Rows from block 6 of a small sound classifier, named by matrix and row number. Rows with one number belong to one channel. Each number is 128 + 24 x the weight over its row's rms, rounded and kept within 0 to 255. All counts start at 0. Numbers have three digits each.
After each channel's rows are labels from the 100 clips, of 14976, where the channel reaches its highest value: "strongest on" is what is common among them. Only what is clearly more common there than usual is listed. The data: read English sentences (LibriTTS-R). In brackets: how many of the 100, against the usual share in percent.
# convs0: first width-9 conv (model.blocks.6.convs.0.weight, 192x192x9, each kernel summed), inputs 0-191
# convs1: second width-9 conv (model.blocks.6.convs.1.weight, 192x192x9, transposed, each kernel summed), outputs 0-191

convs0.22:132141105134165130181141146183138137154115148157143101131151140156124107134122153111115153144147156129093166095127161166109131109110127128108156146181165126135148136126112105151137138150133133167132170122149131080098114161165156118124159105152147136153104134181132127118108154104143142152108163110134130107132125159125107136110125146177144109154111124140163123145148065106149167170174149104151161175144137142155139128177146144189139141136136157104138180113147138153134100173131133112120152160140110143111134118148137120145098132139148170156128129128136127152104111134105196164
convs1.22:111135096087108130114148113138110135119144109100108153091101102125134154113115116159126124108097117104127115116090107109109093094092111131123095120124099121152119147090107163102107163164118145119104143074107106129161131148118106130126129172115103093112098122117098117125133137113120123155096104120095138113102087177152106116125141115111142130148079158108110117108094100148133112133114139123093158162151093103127146147085091090107125086145113111086141119097127091089095111155161101085095094127122129105178101171173112106153097099103107115145157142086103143111092114114100115116
strongest on: voice: male (88 vs 48)

convs0.140:151145141136145086133157137148162135129135128156127096145116140158146097124143139091148089128111136196125103093161117119147155135124156134091082115125107123132106131150134097127148086135091130109156100140119179133099090133113106135103120075118193101136129132125185125109115121123094154124102137078124133113167152150136090130123070145116114081110174152169109131126102111095145110120108158138115148132156157206151152149133156121126126157145150116161123110150181146162137111134078158097151139112106088130114123154118130134161110134142109110124129148155133118137125143128124111134
convs1.140:129127156136135139082123129151123128135084174149139110129146135092119097131067130103124151139073091141095138077125095111115127143092134122126075138074083129109107093134136096142128117128146133135127096076121142141104081151117106091107139153134130078151144136087131139105095133121119125105096149083139087142126131117151192135109148139092101115139154089125153129136077114110095068121124109128090134102118136139130098100150127134098136128144137137150133141131132124120166117113108122130137098103112119122108135109121132138109102139120138082094126091121126064134088124120098083088
strongest on: voice: female (100 vs 52)

convs0.50:114109126126158117187111147207144149162157148111119134131164155132115137095137130128147108082133188145168177122138145124097141129127140109120111166085158120155141122125123123165159110120115159153140126178124153114126101143136141149131186091161153141141158125157143142159116120140137112117139114110120100166109135149135133147062105090151126114118156116120079117127199156114164166155140112156106110111159108164115126155136123140194136121077149100168166120124134130149153150136118143138125132130143124115137146137140127113143135144139145144117082121115136105137113120126142164166
convs1.50:090134092115131093095146124110119106132145087121109165120113109122098157104101123172111114112114087097138133145112113096108111098111108105153104106123096097121104142114098133112119110092095114142114133092123094106122115123098101147105106105124106088105095109101093120155135102061139106132086140120117147071123105117125142122131134106103148166157067173121116100095087118107137106103129120109115138145142116099110137131070123085109114129167085106059109122098119119123114101132121118089103103090133139110133108132157092097157097099122131110131119154112097126132111093113110100101
strongest on: voice: male (100 vs 48)

convs0.1:109143152124110111123149103159124159133116138121109178125108112137080160157124116162134137109162145146143119157118181139108121141135113125158138136118176095142163142122086145104127134133178132115125124131145162135152112105155175133115113117105160161143164114176148088161151093153114118159128098129136096183156109148123122116128139143171157154099164137145133109099147122135135180168115112139158141118112146166118089142173156135162102153146134143133097128124132126144087159172117118139112157144099160117148108137123121116159153105116115185149070136142096147106123096127149186143
convs1.1:118116108101102103095136096118103120099135124148103119106094103150151119097086112117114110117086101106124103112100084103122099112086106139102102105126072116119090147105129127099122136134110109107098143066084093125132095122094085128142114135103106086102091107099110092114111105103121105135101099116099146107099097148149106098154131106086139084110120140108108118114103099136133098112098147105092130157128101101137159156101107099106113103130100107129111101100109106111074114151134104088102087099130103127129093136138114130128089099111104088141102142115118130119089115135112095096
strongest on: voice: male (97 vs 48)

convs0.165:125096117086119114179085096172108131122160150100115137102124117115123134101110114132108108092102127113169125128102111114108090129106092129128099128057113098130119115099098128122128114109117118094108120173113106118132099134107111160109144099097118140146163105114092115164133126136109112101135091120076098151084103125143124113079118116108120108103139092104089105109172130130149125115113099107091077110118072120089117134121082136157102091090119122140145103106117102103139144095108103120088140101096125106133114131117129110125139106106102109098092108084100103095106092126147106122
convs1.165:127059114111123105159042113141115100156142103135128147110113119151135162065133124157113116134170130108168110166115151110124118130150107130146137122119140113067149147110114122110092110127066116117121154142130122101120141138134139157109152104124122131124109129164102127160124110081120124151141130116110150077100117140110131115101108080145116154133152127099066118114186106122154132141126122128132032108118112128144158143084100115125122111046101121125122135117099108116105160132115110111120154125124168133143114128122119132119152114106122148141126133126109083110136123119153143123
strongest on: voice: male (100 vs 48)

convs0.43:124112161127140130090143159163147086123157117196128147121119108118144158111164164150170149166141099145153137147135106134118143118143148136147133096119124100100157150113105150120121156153111137161141109152139131135141114135142129162185135123151134126118162121159130105133060145147145159161138126102149139138121118190153106157133064119143087099122148102114152130124097071131164112140132145134124118170136133144171118171098122150195155130133105148128128110108153133133123155164100143134118146153165125173163136132099104139107164151100144108112105170125112111158131104165125148108
convs1.43:126147136105141154090162125175118146147089163114124111102144127097123112123099128125150148148112104087081148140093110119120096131094116124139114149081098139107148114094127108134114128152117156145113094098145102152107095154146138101128177171138097119139142152132082154079121155137117111110120134121104084123078105156164145138102120092112096102149111065082127126119115087124106107145131115147103146116107073102120090108116091137124146087150120146106151137107102109095138138118107115134096138121158106125133130142098122123100126111120133122115135095072133046112086127121127115114
strongest on: voice: female (80 vs 52)

convs0.190:131146123138148146154146134152140125159127160149138122138149139176134117128139139127104155158161170143099147116140186166135134117147131136123157173184190143133160151142141125152136136156139140154134167135136150135118148159172182123127157139150143160156101123169151138110129156102139137152121157141134158094142142110138122127161145141180155130143133149150124140147149129111139180176167148102155159168143133148159160151187148158164139139130166139144144168141153141146138106150144134149141130162142138141109138115179145135138104137144139187130145148138145115154149144132102193171
convs1.190:118132099082095127117136087136096137117148119123109149080104105126140153122108102152109125117094118106135104122085105109121090109086096147144104121133100131152111146090119175105126166160119127096093155084119107120166130147115101145118145178098098094115101117107100114129138141114112108155102099121092144110104090150149152101154176114105122133133085164107108119123108109164138109136109134106101147161150093099121142142105099107122113091137125119088140113103122082084091122147167083108089097130115144103168097133165121109151098113096094101137155134104133147122093116121115103124
strongest on: voice: male (98 vs 48)

convs0.48:107132139126136159131135111152127136161113128118124128132134140164099122116124092133107162129165181126110125116137181149121144133142124108125156190137190123126167160143150132140155137162131134113139159118134181148146117142176183112097173127115154150155112114169147128102125120124115096177126118123126141140151135124148132118171166118175145128111135151142070116122148134144117184173138120112143136134138141153129144171184154141171104150111166157150147142136132135140076122128135128130131132169103153111139119118167126121142131136128113183114104148151131110104142138098129179197
convs1.48:126112105100099102112121087123090151113153122124110150093107111164135157099099089156090100106102125102136108082092104117126094114109096133144102115150108129135092155100129142110126134135103109091096164094100092111142118120097089146105122148098095098132085114093099106148115107093109092148100099092096147089093100132112157090153183110097141117105090133102124129112110141141149110099108103091098118138139098089117146143117095111126100110122103105116124115109106087098077110149168088111107100113088116130133096111142118109143100120106096095130124138128138134123105129109106107122
strongest on: voice: male (97 vs 48)

convs0.5:141143138119141137121146151181149123134144148174123133127127134132160131142131155134191111123131145186141110129133144130134134113126152130128094131106158108114131111130114129135146114166149171138144100147114180106162115123157149153134155110129190130117137147152172104127117159175118149156148144126130104193153128203124105138075074144168106107109168131159132121119130113124146142156109164194118142103157142198154128121139148151136145146144126123146146113130160121145142179118107136125121128172125147129169129193104132122138178122133119126161125112129125142136112120137152155146
convs1.5:116132171128138140104127127154120120137099158139123099117135125082117095125084131108130147101071100115107135073118114118109121133098133103132079128073105108068111082115119101128083122115126135143125095103126132140108078137118115111113130159137126094137152146096123141115058144116121119110116140063122082142100118139149161142071138107111101121133147084104137116115078109104107066128117101133093135087132108131092095086126111130082130108130119135132113155115108118113149135122104126134117097114130123116123129114097130121098143126121137082116133091093112078129098102111121095097
strongest on: voice: male (85 vs 48)

convs0.152:104125103123131085157125140125129125088123101122108124116113104083112122141129151114130096100107088124148112141124096072100117095097131092126094093092087100148122099106088117110118109109108101139129083140122058117116126101102098132137096093123102121098163104110098096148160101117122140071088097132126083112126114159127102141108102138096076108119141100126123087092127116104151116106101110121105106119125125106115106096106123080166110124129059111128097118116142123125116102095105132109111141094132122113123128119107114084096102106116125110099116104111096139121091109141116095094
convs1.152:129075123126150117130053144130140088139110126155139124127150148124124141102109143138143119134097132090107160126121133131105134128107136136176086144118134128126139111120129117152107103123093126149127113130128101133106083145140130123113172101149112137118130120139097153116115132127140112125142160111130078138097125130150113133112098080141105125164116095096098133133151084105139115143135109160097044095110108104103118118102100139130131125055123122081149137125075134124112173104067141118120084135142145125118140143113124137117169148142159121118135091114133032112100114116168144148
strongest on: voice: male (97 vs 48)

convs0.14:142102161123137092150126134111137140104145095177154114122123134140144098083146153098127106179114127145148126119139104101166124153128131126099103134147099165118125152122147105121113092115087092140129097130142161156101103136105109152151126084141144101121150110121136144116127109078157159121084125116103140074120145114166092133177094115108107081128156137126104160159123106093135114104118160081128098171128119164173169183132116097121150101102149111154134104147138125125157081141087137085131144106145097162098132106130133164141097148123133116106140153123148090146119159153106114121
convs1.14:130172121129122130108185119138123164143106177150151106133141135114087114173115122111099143153116100141097144141127086133115150150121130142184139153132096136152110131136144111140171088123173136124135126118122158140093119158115116099074155108131155110182123129082146124101153120137093142110102134134145114146162135105161217119128145168083109136127142109148175123127116129109108124115154101124133176119111144152149109131155160171130120143191173143123150113144147123130135131112117123132139126102084148122102128105124135132136110144129120109090103125149147057109127132101112081118
strongest on: voice: female (100 vs 52)

convs0.56:118122096129154154163109144097137138177161149101138124116138151096115141116116110128094145128138117089126147132120113075137144138134140109133144110107130146128135099125169140130176107099096073071142143170134115129126133120139124131083101123109094144101088122093091180139163121103101109101132099123105120093132135092125161129160162122111206143126125128120049135126113182116150107083122108114124118139131137091108084142134137156129110138099120129141112102138128114111115099085128131136138147122121146122109152124187101150089120139120144110128104089135132105100135174119106093086
convs1.56:145089107149138127157052140127136164133127131149142147145139147127137166108112133170143122133138135104156125099140142118125153128137146124169114127158150159092108105141171095139154107127100113152150135139122102082116127121119120150125146076153109125118095158107109124161107140118139121132117156101157116120108143150043159150092161079123127153115109114112113137139117165097132124117109127131131052083165146105121095067122115124119145158068093123096128132133095143138114115107087139136157126118139125148122143128142111138131130177142150115135139108169163128201142147116116113138
strongest on: voice: male (95 vs 48)

convs0.132:132110125119140123106106121191138156155081161106131163132138147134086165117108124164146119052159148142126126150134173145129134133131128128158126132108173131145155133117127153142147128130148146124137127107128176114151118098152166092106124120125163166139150118166143114128147106151115118137149093124118091184122137144116132123093129092160145158101172120121079129141135129127097185158117112155124104080129120169076090122170121156154110115090150129142111133146115128140052156137119144151127131140113162089146119153117120125137141125142122166141071110126129117091113138104153162138
convs1.132:133118117107109093095129113098109129118166121142111139108106115158114139077106112129099108110093081104152107117106097080133113117109117119118098095132086127117096153110133130106121134116088095110107156085098105124132076118101092161130098127105099098101101102094102108152106081078130111148096107110110156068105119133153112105146140118083159099109124138102115136127099118136152099111096144088100120160145102099138160162105103105086111109136100112130091105114120108104098108157134105100121097095124103132131108124138115132135099114109103096143083154139128141123104129136104085082
strongest on: voice: male (98 vs 48)

convs0.15:093091173126108134134098138138120141123153147132109155106078094106127155091136137146151153131149120082162127153108138138099117173134112106153151105120137104137167137088088146087139134146115153160112104150170132124134110124133141161183147120125100150109171111172087118135101121115160130136146116122137111109087101156142117126130085079136086122112125087065144111099113113137153149153122114109143100133073117116144107141139092152169120093115101145104138102100080111111141143161100125140113176138167129151155120134132082120135151121101141136134091142108092148139120097162137143111
convs1.15:101175120103124125091214113144114131130110168101109138112125120105128127159117116126152131143113089102091140156114099105101101113107100162140130128107078074107142120109097125126097159135141126132112125108131114150132103158132136106151163169121126110138135125128113128082123115159098120121115095155113123135104093149175110126139123116089097095136112100106133087091116075156113101154142163154118192134095104116144112113121115142100129103190122138109148109095108122120100138121122117124089132098129116109149111159139119111121141092125119131129114133071096096089099081158133093099
strongest on: voice: male (90 vs 48)

convs0.49:146140142135136092142158138137153125118123108167127092137111128154151089122133141086138092133107137183120109089153101117149155133118156130086090120126092126131109142146131094118140096138080126121146101115126188133101090138110100124115129083125188094132126125117179125094117121116112150134100130075137129110161139146143081133150068138106101074116170161162109132133103103096129107106111169128118141147152158200160150160127157108132135153146149111151134105138183137144121106144079150078139136115112086138117116141115127130153107144131112103113135142152132110139114143136125114130
convs1.49:133145164131136144086140133149122127148074170141144106121146137096125095133085134103132150139079100132083150091124091119120135160107138126135091147087076132129119091120139103143147123137133140134123099099132139155101092151123120088108151165141129077154134133092130144100113138123126128098097157082134088136133127128165207137112152141085103117147147081127164138139088114113092082122139122129098147101100130139130092101152129138097136121155142146152145142132133124116160113100119127132134122106124118125107145118107135140112088146124138096090135093124138045127107120111090086093
strongest on: voice: female (100 vs 52)

convs0.124:126089155111141140138085122177123152163115181093128147118131140154109151088146113155126137062178149116123118128120182161136130147148123131148143132117180131157166157110128141131151117129113159113124143131144150145142122127163169113092139118124125152146133126166105122106147146141107111138134111115101123154094124109156128116092124090168105136099178118103063128143141119116110193159128113141135085093130102140097120143173100166138109097069146126161131136134119118119080138112127122153127153147114145096142128136145130118148128129128122183097082137111133093101134141096141171147
convs1.124:129122112096110117105129107106105100122159117147122146100109108155124142094094108138111126117085101095154114112101099096130098115095099121118095091126092129108105150105126157110109156127094124113096179095101090118158098121113106163121120156112089087104109111107094107160120108094129111175115112127101168084109105148133112107137157115097163107126112147107105126128098116164155094141104122110094126156158111095125170152080104104092115107138103117123104110113106095094096140174145098094109092106132127125167111133158125134135114114106110093173099156124127137130089129125125098091
strongest on: voice: male (100 vs 48)

convs0.93:138106144120131132123110120185131156146085160134128168125127142141100164123119133162160128067152143136123122150128169146124124145138123136164134119105179132141149134113120152133142135129158161137129125109128180125141107104148165099129110130123165161135150125162139094125145111175134133140151104127116095202115134144120133118088138089158133156090192125120086133143129126135096181151109115168129100085127113175104082115181121155150116110090144134154102131146118120130053157146119129148128144142122152107141124154119122128144156108141123162149064116121126122111126140124156164124
convs1.93:128120110104110102092132106092103120113163119142108128101101108154117122084090112122106111111086086100143107117104089086128101115098103121112104091121083123113091148109122122100114136122101100109097145082090097121125084116102091156129100123106100095102105104096099099141108087087134106140101110116105153085104109131144104100138127118086154097107128134101113125122100109131147102120100137094098125150137108096132156159099102107085109106136099113137088102109112103107091114156122104096110089096131103129128107123141108123130101102111104090148078142125117142114102125132111089082
strongest on: voice: male (99 vs 48)

convs0.79:110140103149137137168135148202137118172092170115142118140127136171113120164112132124111157121135161125102137096128170182097163103121135131116152149167183124124152124116129116142136135158165161147127162113123156083114121140164168086122143133143139154145099109193139113118105151115134122150134144125155119125144120145108124126093129129170185127137127127135167121142158125120128176181167143135130158133126152143139127116184151160186126141128136153115119173129129143152103114197139136137142137159127128113116135136141099127126109142134133171170117112153143141120121120124123192149
convs1.79:109122097085110113115138109117102122113147117117098152085103100134142155103113109144113112109104104105134107115087110099117086105102105137136102102115102118126115152091098161102101150130104125116103142089115112123161114131107107140137117153116101093109104109106090117134116118108129109138090095111091146109082084130146087114131138099101136132133102150087108116101086092130131108131095142102101136149149080108138144155088081102095122077133115101098117098098108086082094091147143095098087104117133124108168104139149112105146112111098103110141125146081116144113098118135086097101
strongest on: voice: male (98 vs 48)

convs0.184:133119134108130133151117110143119132162148170117115120121139140168142120088149114133093152124182173121125124127120177158125119138150119141119150185168181109137182165130136121142133104162103130121124152171152127158136123158175180142106181114123124148146121101177119160130126138092120119169110141122106159079111131101165124118150126127172148115141138120128109123111148122118149175174145140087158122138128114122143156171167115170153122119114160158146153135132135122119166111140129116139122143171108134119126123108160147116155111119139109190100150148120130096123145112110124178192
convs1.184:125113103098099116127121081143098123096150100129122153095105108139110156129106098158096113130107142121150110123096111123142100106092100108137113120153102136145091141106127189110117171135119120087098163098106123115174143129102107148096146180100112101124116111103119103151154130099115109159112099156094145111121104126132146095176195122106133133124125164120098133130130116177144109122109107105106120178143110121127159149118108096137098104115144108146130119116124086097101145155184089103104097113091151121181096115177148133157125113093096108155145147125128142129093132117138104137
strongest on: voice: male (100 vs 48)

convs0.34:140105132120140128100105126169137156147097146124142163131136155124101172116103137163170120065146144140135126149135157145142127136127129140166126129103170146134140122118130158135142134136166155136137117118116186112147123091144155105131120127131171161127156125152140104135142120167142130141160095136114084213113132148115138130087132091152142162090186123116083147159129134130108171145111122165123102067131109177092071116172117152145120114088144123157100123152115129137078167143120133142129137144129150110150127153109126140130164126139131146148064104116136119107121143127158152133
convs1.34:132122121107109093088134114087107134110163117149107133107103112151119129081101113127109104104096074106147105116103086077128111118109113121115105085127085129113088146111130114101121123115106095119102140096095105119128079110092085162131085112116101098099111103089103097144104082087133107130092113106107148091104110130139113112138128113083151102097126135109122128128090114122149102098099137098103129144143109100128145155103107104077119118139100104130081098106110112108105104146121106104118100087132102130121106121132104130135096113113112087136081142139128144125104127128101079075
strongest on: voice: male (98 vs 48)

convs0.110:123118127134141123114117135186139167160069163111125158136138146139090164130108124160151117053158154135125130148132164151115144139138138135159133133112172129150148125122130149142150128132152165138138126093131170118142122106146159077116131122131154160150140123161140111118150114169120110139155102127134096189136134144107141124098139098154146152100166125126093124136129141134092178155116113163127118073132139163088081105177140160159112131099145129140112131141116134145031157143121143152135132142119150093145126148127121119140145125142134162146065106148131127107124132109152157142
convs1.110:126117111106114098101133113098107130112161122135110141105112116151103139081094107134095112107087097101148114106103095081131111118101109116123091096137085127123096146112131131112123132120090097111103153084087096113137075121101097157129101126105096091101111097091096103155110087069130108150094108113107151064106117136150110106151140117088160100111113140104115133122100118139144099118098135089096123154142110089136155155106102106092105110139103109129097100112116105103098112157128104100119093097118104125137113122146114129132107117117104092146080150136127144118102129137111087089
strongest on: voice: male (94 vs 48)

convs0.46:106141135129134153134137115159136137154094134120121136134137135163098126119123098140106150125157184129104126122140183160119141138142128126125146187143184123141161158144147133141148135155134143118138159103134181141139117140165179092108166127117149153168116119166149127101119117128113101170124119117123141141154129118139134122172170120167162132113128155149071123128156134141103185164138121107145143135137144152137153177195155141172110156112167148138150146127134139143056125148132133129132120160107149121133118112169125121162126139138122183116100143153133110114145129101127169193
convs1.46:128115109095098100110124093121094144112159126121102147095106110162123152099105090149076104107102122098140108088090109112125096117104099131139101118150104131137089152103127146105125135130103102087096165096101092114143112121104095148102121140088092099123093115093098107155114110077110088147098101103099145077098104115119146091161169109099140121109092135099120127111106139139143102108101108087096122148143100085122153148119094108120101112134109106112119107109108091097082112150161091112107096106084120133136097102138116114137100124110094095131124139128137139127106124116107102119
strongest on: voice: male (97 vs 48)

convs0.10:128086124086140138163076105152116114152145165095122136106127129152136143073122117145114128103157135121146121138108151152126098130127103132144121157104156119128158152109125138133126116133086145104121137151133143135145106158148155138103161113111129152165134116140116151130137140124098114144141119105068140130069116122162121110117108098146126115115145104098045118125166126123130160143134119121116077131122067150102157169147074163162122070065161129160169117122127108103136139103112114135094156144120148105147112104122136117126143118113112160093119131071116062103129122116143141151
convs1.10:155090122115125092123089104121114132133175101157140146114127118183131157093119125161094090141115111107178125122123114093151111125124107125128124090123110143078092161112139129126081137119072115104119186139091110095138112114099101170116123136119111110127093119103114100172097107089144122161133108115112174076113130128106160109112133099099138142094140133109087143139134137148166095115111102108110080132153124114120161137083109095092118117090082100135100127131104115117091158164156115098129107101128148153140118104143142147141130131122120093158091163141141117142126130124130099095
strongest on: voice: male (100 vs 48)

convs0.159:124132108153116102114150150144138105103123108151116089126128097122127062126122124089134112139081116160118125092140077138122141117091158117084100096090075107129093108133119090123116117123077145136146112143091104112093097127100068112135108108135107104149120129120124096113095136134111108109121111076159108135146127179137091168116087176102122077116157125138139103103097105104154093096114133149084134141150149124160130107118132105182130135141108122141121112103172128121085099149111135092131124119129081117101133131106125099104102154118132083137112119136125127124098114118103094106
convs1.159:144146135123166137103142134153138148139093153131149104122132129124129113130091150095144135110095127108073151133114113138107119149093127142136106146085111143122114097110133102145124103143130154157133091112114116157116104146111095061111168142146129133145143159118110137054136151140141133117124154157130063124108114158164066138091075093105119120158130080121135134143145099118102134110122100165105125116109093110089106111127116115133136111141116136124165162128100129122114168110078134115116102114147127112133138167111117145120142120149157073140143090094126041118082127117148136138
strongest on: voice: female (99 vs 52)