{"arch": "jasper", "dataset": "read English sentences (LibriTTS-R)", "train_examples": 15625, "widths": [128, 192, 288], "mixing": "cutmix", "label_smoothing": 0.05, "optimizer": "cautious_adamw", "beta1": 0.9, "eps": 1e-06, "max_grad_norm": 0.5, "final_lr_fraction": 0, "warmup_steps": 360, "weight_decay": 0.03}
Rows from block 5 of a small sound classifier, named by matrix and row number. Rows with one number belong to one channel. Each number is 128 + 24 x the weight over its row's rms, rounded and kept within 0 to 255. All counts start at 0. Numbers have three digits each.
After each channel's rows are labels from the 100 clips, of 14976, where the channel reaches its highest value: "responds to" is what is common among them. Only what is clearly more common there than usual is listed. The data: read English sentences (LibriTTS-R).
# convs0: first width-9 conv (model.blocks.5.convs.0.weight, 192x192x9, each kernel summed), inputs 0-95
# convs1: second width-9 conv (model.blocks.5.convs.1.weight, 192x192x9, transposed, each kernel summed), outputs 0-95

convs0.4:124133150096104107133130079166090150163135159124107113101106102155125138143175087132111130167134145101132078129094157154108099133181081145130137142144153103171142165108118129101150129126111135088089143149123112145132152148133147115091149158101094168147123097148101137128156153111082099137
convs1.4:130107096085102115149117087153092136111099098103129140088107106107122141159090118141103097124099146112155109149098120118115087104088090120146096120111115120163096103101096142110136125137167122109093115091094089115152178129116110101112149175107092167116141113124097094147156127158115117131
responds to: voice: male

convs0.159:114115097124122100094122127111135107100107070129120124123125137130112081125113126100113100116097099150107118102122093095132133085099138100092092087083092116121096114125105097123106118093087097113137103095097098120107132110106103110112083112110132127096117113093121114125120102110112136095
convs1.159:168136100131148133111112148155129131127153121179152076124163153144180096113118141093160113181095160138127158097127119165139133114106156178091117171144135158087118124131152102158126142134104139145135142148101126120106085148123110154172165103155115128144120152113118112142101148149173144126
responds to: voice: female; the word "she"

convs0.108:143147118141136091137143158157129124100133107148150085128137124145138089128102150078132076144077156146145148087114077122163138118099142143077071127111084153121087121129149087134146095124105122154136093146082130104099113131096081139145154102146145128138123119100135107127105120128158144111
convs1.108:125111142132132107108121116155127116136102138117104109123137132097125111087077115090082112124082088108136134113125095098131128145103123116102105140128077114117112115128119086142088142099126103150129099096111161130090110161085096119109131106127143100159108154100137125117123130114110120106
responds to: voice: female

convs0.14:142155128116125066133154128153149119100133104151132110131117132140130100146136145095128083129088114187138108102144093101151136111113144126091072112100093115122097120139114096119130090108100104116141075126101161116103112131098082128110114096113176119122137118097165107122108103126113157098
convs1.14:127128110131129117100110131156126109127087127136116098125149132088136097090069125082124099138064103117118142102124093120125132113092128136100088140122089119103108084122128079142098158113113112134128095095120146123087112143101093107125138113133130093137103147102135109118117132117130122097
responds to: voice: female

convs0.123:134143117136134076135158132129152113106122089153128102145113129125131101147112142102123079130099105195125112109157100105143144120105142131100072108110104120128105119148119101117125082118090108115147077118106174116114100128107101124110116086120193120125134111110183104109117102121115149115
convs1.123:121125092133128094100118130134120124120092108135130096130141132085126105104092118087118088150072095135110145111129082115114135116108136134103100135140070132114105099118146086134123151112119080136123105095122138129079130139089087108114126109131129078136097128087133126100132117123134114089
responds to: voice: female

convs0.97:119090089116117099095115121101125098082120068151115104119112111099134068100089127095116093167094114147137130098124103109134122097081129115082085116122112121135106126118114085103088091134082111132126104123105142096115107132118112120137132095127129129088136102112126129139114099077137123127
convs1.97:126160116152146133086164141160134169104131129161129058142151148155117077153130120076101124158101135139105152100135112146115136139120147132089150146188120139105101125141156085146146145127119121148141150146101105122129098146119112130135159095142125132139120136116133099089103108126143108154
responds to: voice: female

convs0.9:133146122121122078131161122135139111107119095153131101132111123133128091155107132094120078143086112181128109106140098109139131112095138133090068117105096122113107104139126095116133084121089107113139077114096165108106098126101097113103122090116173124122134116108170113107111101123109142117
convs1.9:122126110130138104106117132141126116131095116139131100134146137079135104099084122086132102147061099134115155107128091119122132119102132141098094143133080115115104091129140079144117146106130091138131088102109147133081118153090089118112124103132139082144106134094140129118135117122131119087
responds to: voice: female

convs0.174:145082125107142115155067143105136134144161162098132137107160156141127161063099137154101112070165108144153159153112145108133148168103140128157118130116137152134159141110129136160120105095094108110141121154149151116152111128133147165115114098121149132133127121141112161140134111139136140114
convs1.174:139118165139133126192094131138130181165117126097147136135137149110129180111126144172161146099137093093154128164147134093125131166168121141167138111079126150134127112128163164143195119145105137115123140137111129124125128115138123121156109140125109161116133134124115121125156136145136132116
responds to: voice: male

convs0.58:144132119124119070123146123137139116101131099166134104127115123136132087133127132094124073145086108178140114095132091105145132105106132126083064105109098125126104126131127089115116082107081095118136077129095172121106105132101093132116108100119171128124141114109166105122103106113119143108
convs1.58:126132096132139110104122133141128117122092118146133088137158139091129100107080124083118106165073099116100153106129084119108139125094137134096110149146071135111109104130150078152114143109112091143132101093112135122084121152092079098113144105140135092147097137091129121108123127127129120097
responds to: voice: female

convs0.156:109090113129125125109102121086125119108096057131127105128125138098122078105101119099128123137092084131114134104123078107130121100111129114094122111110091122125085131127122108116101129097099102117127128094112122120099130135100085104116112129122119126098099106076121132108125114086136128106
convs1.156:123155140139126127106141139144128184142166148143106103136119128136121117169143091113148138139127149151160134096133110169105142161136146134101144143148133130106105152138159099124155114097137142133131148178121138111109085133108110174138156058135140139133161125098140100165113095105139102127
responds to: voice: female

convs0.140:147134148160134121099127148107144184164145182098119121146141159168100142120089134136109104107142152148160141116146143173116184183120165157144123150134141143160132139138152131141153110145135164101138136145130190129132115135129131118098119124132154160150118126122151133114130135171117132133
convs1.140:126113127115097077155095094125090148125099128113131152105110135112113164165103094154094097134108112104153092156102112084133110132129104117160112136132114135146096117115154141117162090094165063091101113105096125116113147116109108107102132136096102164120152094100102116156150075123097102096
responds to: voice: female

convs0.111:135133158138142148095141142108141170149160160127140160137139142156127171144141143158147166139150128116158139154137158147137135169150138139164170141169166143141150133135151159138149131146214148150141146166146106139138130130144150165146106135150109141145157149155106109164154142164146139148
convs1.111:141117097122116091115132124097118096092114101146138114124126124103145109162095142109147080142081087122140127107125080103142120111088124134106089100120087140106076105132133107126121109098149095136121087112089111105110107109078079118158077102131116111118125124078129084146113077161140151102
responds to: voice: male

convs0.145:129102126130118132099101139107111110068120069138116075107106090070136070080093127080140108125086126131134133101112086136122125116096139130081105121124094126123107133107112082112111103151106139146106107141102152088117117125111090134148162110128117115097125115103108129127116122102153114143
convs1.145:106146149140130151091174145190137148108147124120086064144123133139108096149128119088131157116101119120132117099139107133086147148126133105083154136162104096091105134132128081125108155137140150158138139152095115108112125144103097144144145104140156122131135143137145081118106126117130111149
responds to: voice: female

convs0.105:133163117123131080121159122152142114110128100143123107134106124143128098152113141096120074140089124179130122095146095106147128109095138131091064109105092118114097114139120101117131091119089106109134082129092154117108105131101089130107126093112161128117142118107157098108104110122107152110
convs1.105:140122110126135106100119127161132094126097122138124097129142134090132106095073128081126104138069100108113144112126088110124128111089125128102094140124084126102110092122131079141094157106117100145126098088115139119086108151095090109136133116137131097143101152104129122114123129133127129095
responds to: voice: female

convs0.132:134114160127146098163097160166139153111132099122144120139147146112135095083144148093136111097110123126148142124141076094142143140153157122111123103080072139141097141120124104150148117066082098138146113147128134134094148141080072134131110119145120104131127128086119128119142122109142147072
convs1.132:127131142143135144137126145127138144133099133105128150134150156114151169130093144129127127143112104079152145122140126110141148134117126136140120155104103121115141133155140103134121097122109120179135117122132165112088100159130106122155132076164156124132114196108138118134141125098121133107
responds to: voice: female

convs0.113:120087116125102135097097139094102108070117066150102081106111090074139071077093107081144114120083106124131126091102078135117128110096145140076104094122099137126102136108119086101119116147100143143106112138096141090116119119114086117144127118127119117104126118110118122122111123124142115140
convs1.113:129153169129142153076159148174148159104133128126101073139118131157117101154134122077127145114114125122133132072128101139094129159146141111076155139155124097095111132130133074120107150133143149147141143157093104129120106145109097140144156095137139114130141164147125083107103150124138106156
responds to: voice: female

convs0.32:134129128123135075128138126147144126103133089163128112137117134130132091135130146091123075142092115180141119106141093104147130115111137124089071093103090131131095136135125091117114083109073096124140071126100173128108114134098091138122105098118173135124147109100161110125116105105124147102
convs1.32:123134090141134114104127131143126117115093116141125082137151134092129101112078122081109111157077098121102150106139086108120136108094141136103109149148080132096108107127143083148118160112114097155136115089119136112086127149090089096126141115140129090133088147089134112104125131125133124101
responds to: voice: female

convs0.182:130106153144121132127107136104127170159094175108110146125127146168099160090101120163109121104159158153112136132130160158098166180131148146160129157135157141154148142124143143125146125129125153108128148118132198131151122132149154096101128137121160157146115124144158134094125132163123120141
convs1.182:117110126112099093154103100120095156123095111113128147106117134106114157168107108151111104139094114088148111159100104095119106137124102114151114127116104134147097103117154137126165095116165086105095100101096090126120156114109101100124130142103081166107151102102082111154149089140116109087
responds to: voice: male

convs0.186:137156119128137078125163126156140121108133105148131094135114136152136084151119133090120079139078132171140116092135081119141140104108137129085069129106091121119094109138128090123128093113102115102140086133087162107096101124091084132101129096117161125136133120099155098119103112130103141108
convs1.186:131115118126132099102118128154130115130103128134128099122145135083138108088073130090122106141064098113125144114125090112129128123093128135098094145116081115110106100135131084140097147101122100146129090091114143124087114152087091114130127107135143090146111141096138126121127127120121124089
responds to: voice: female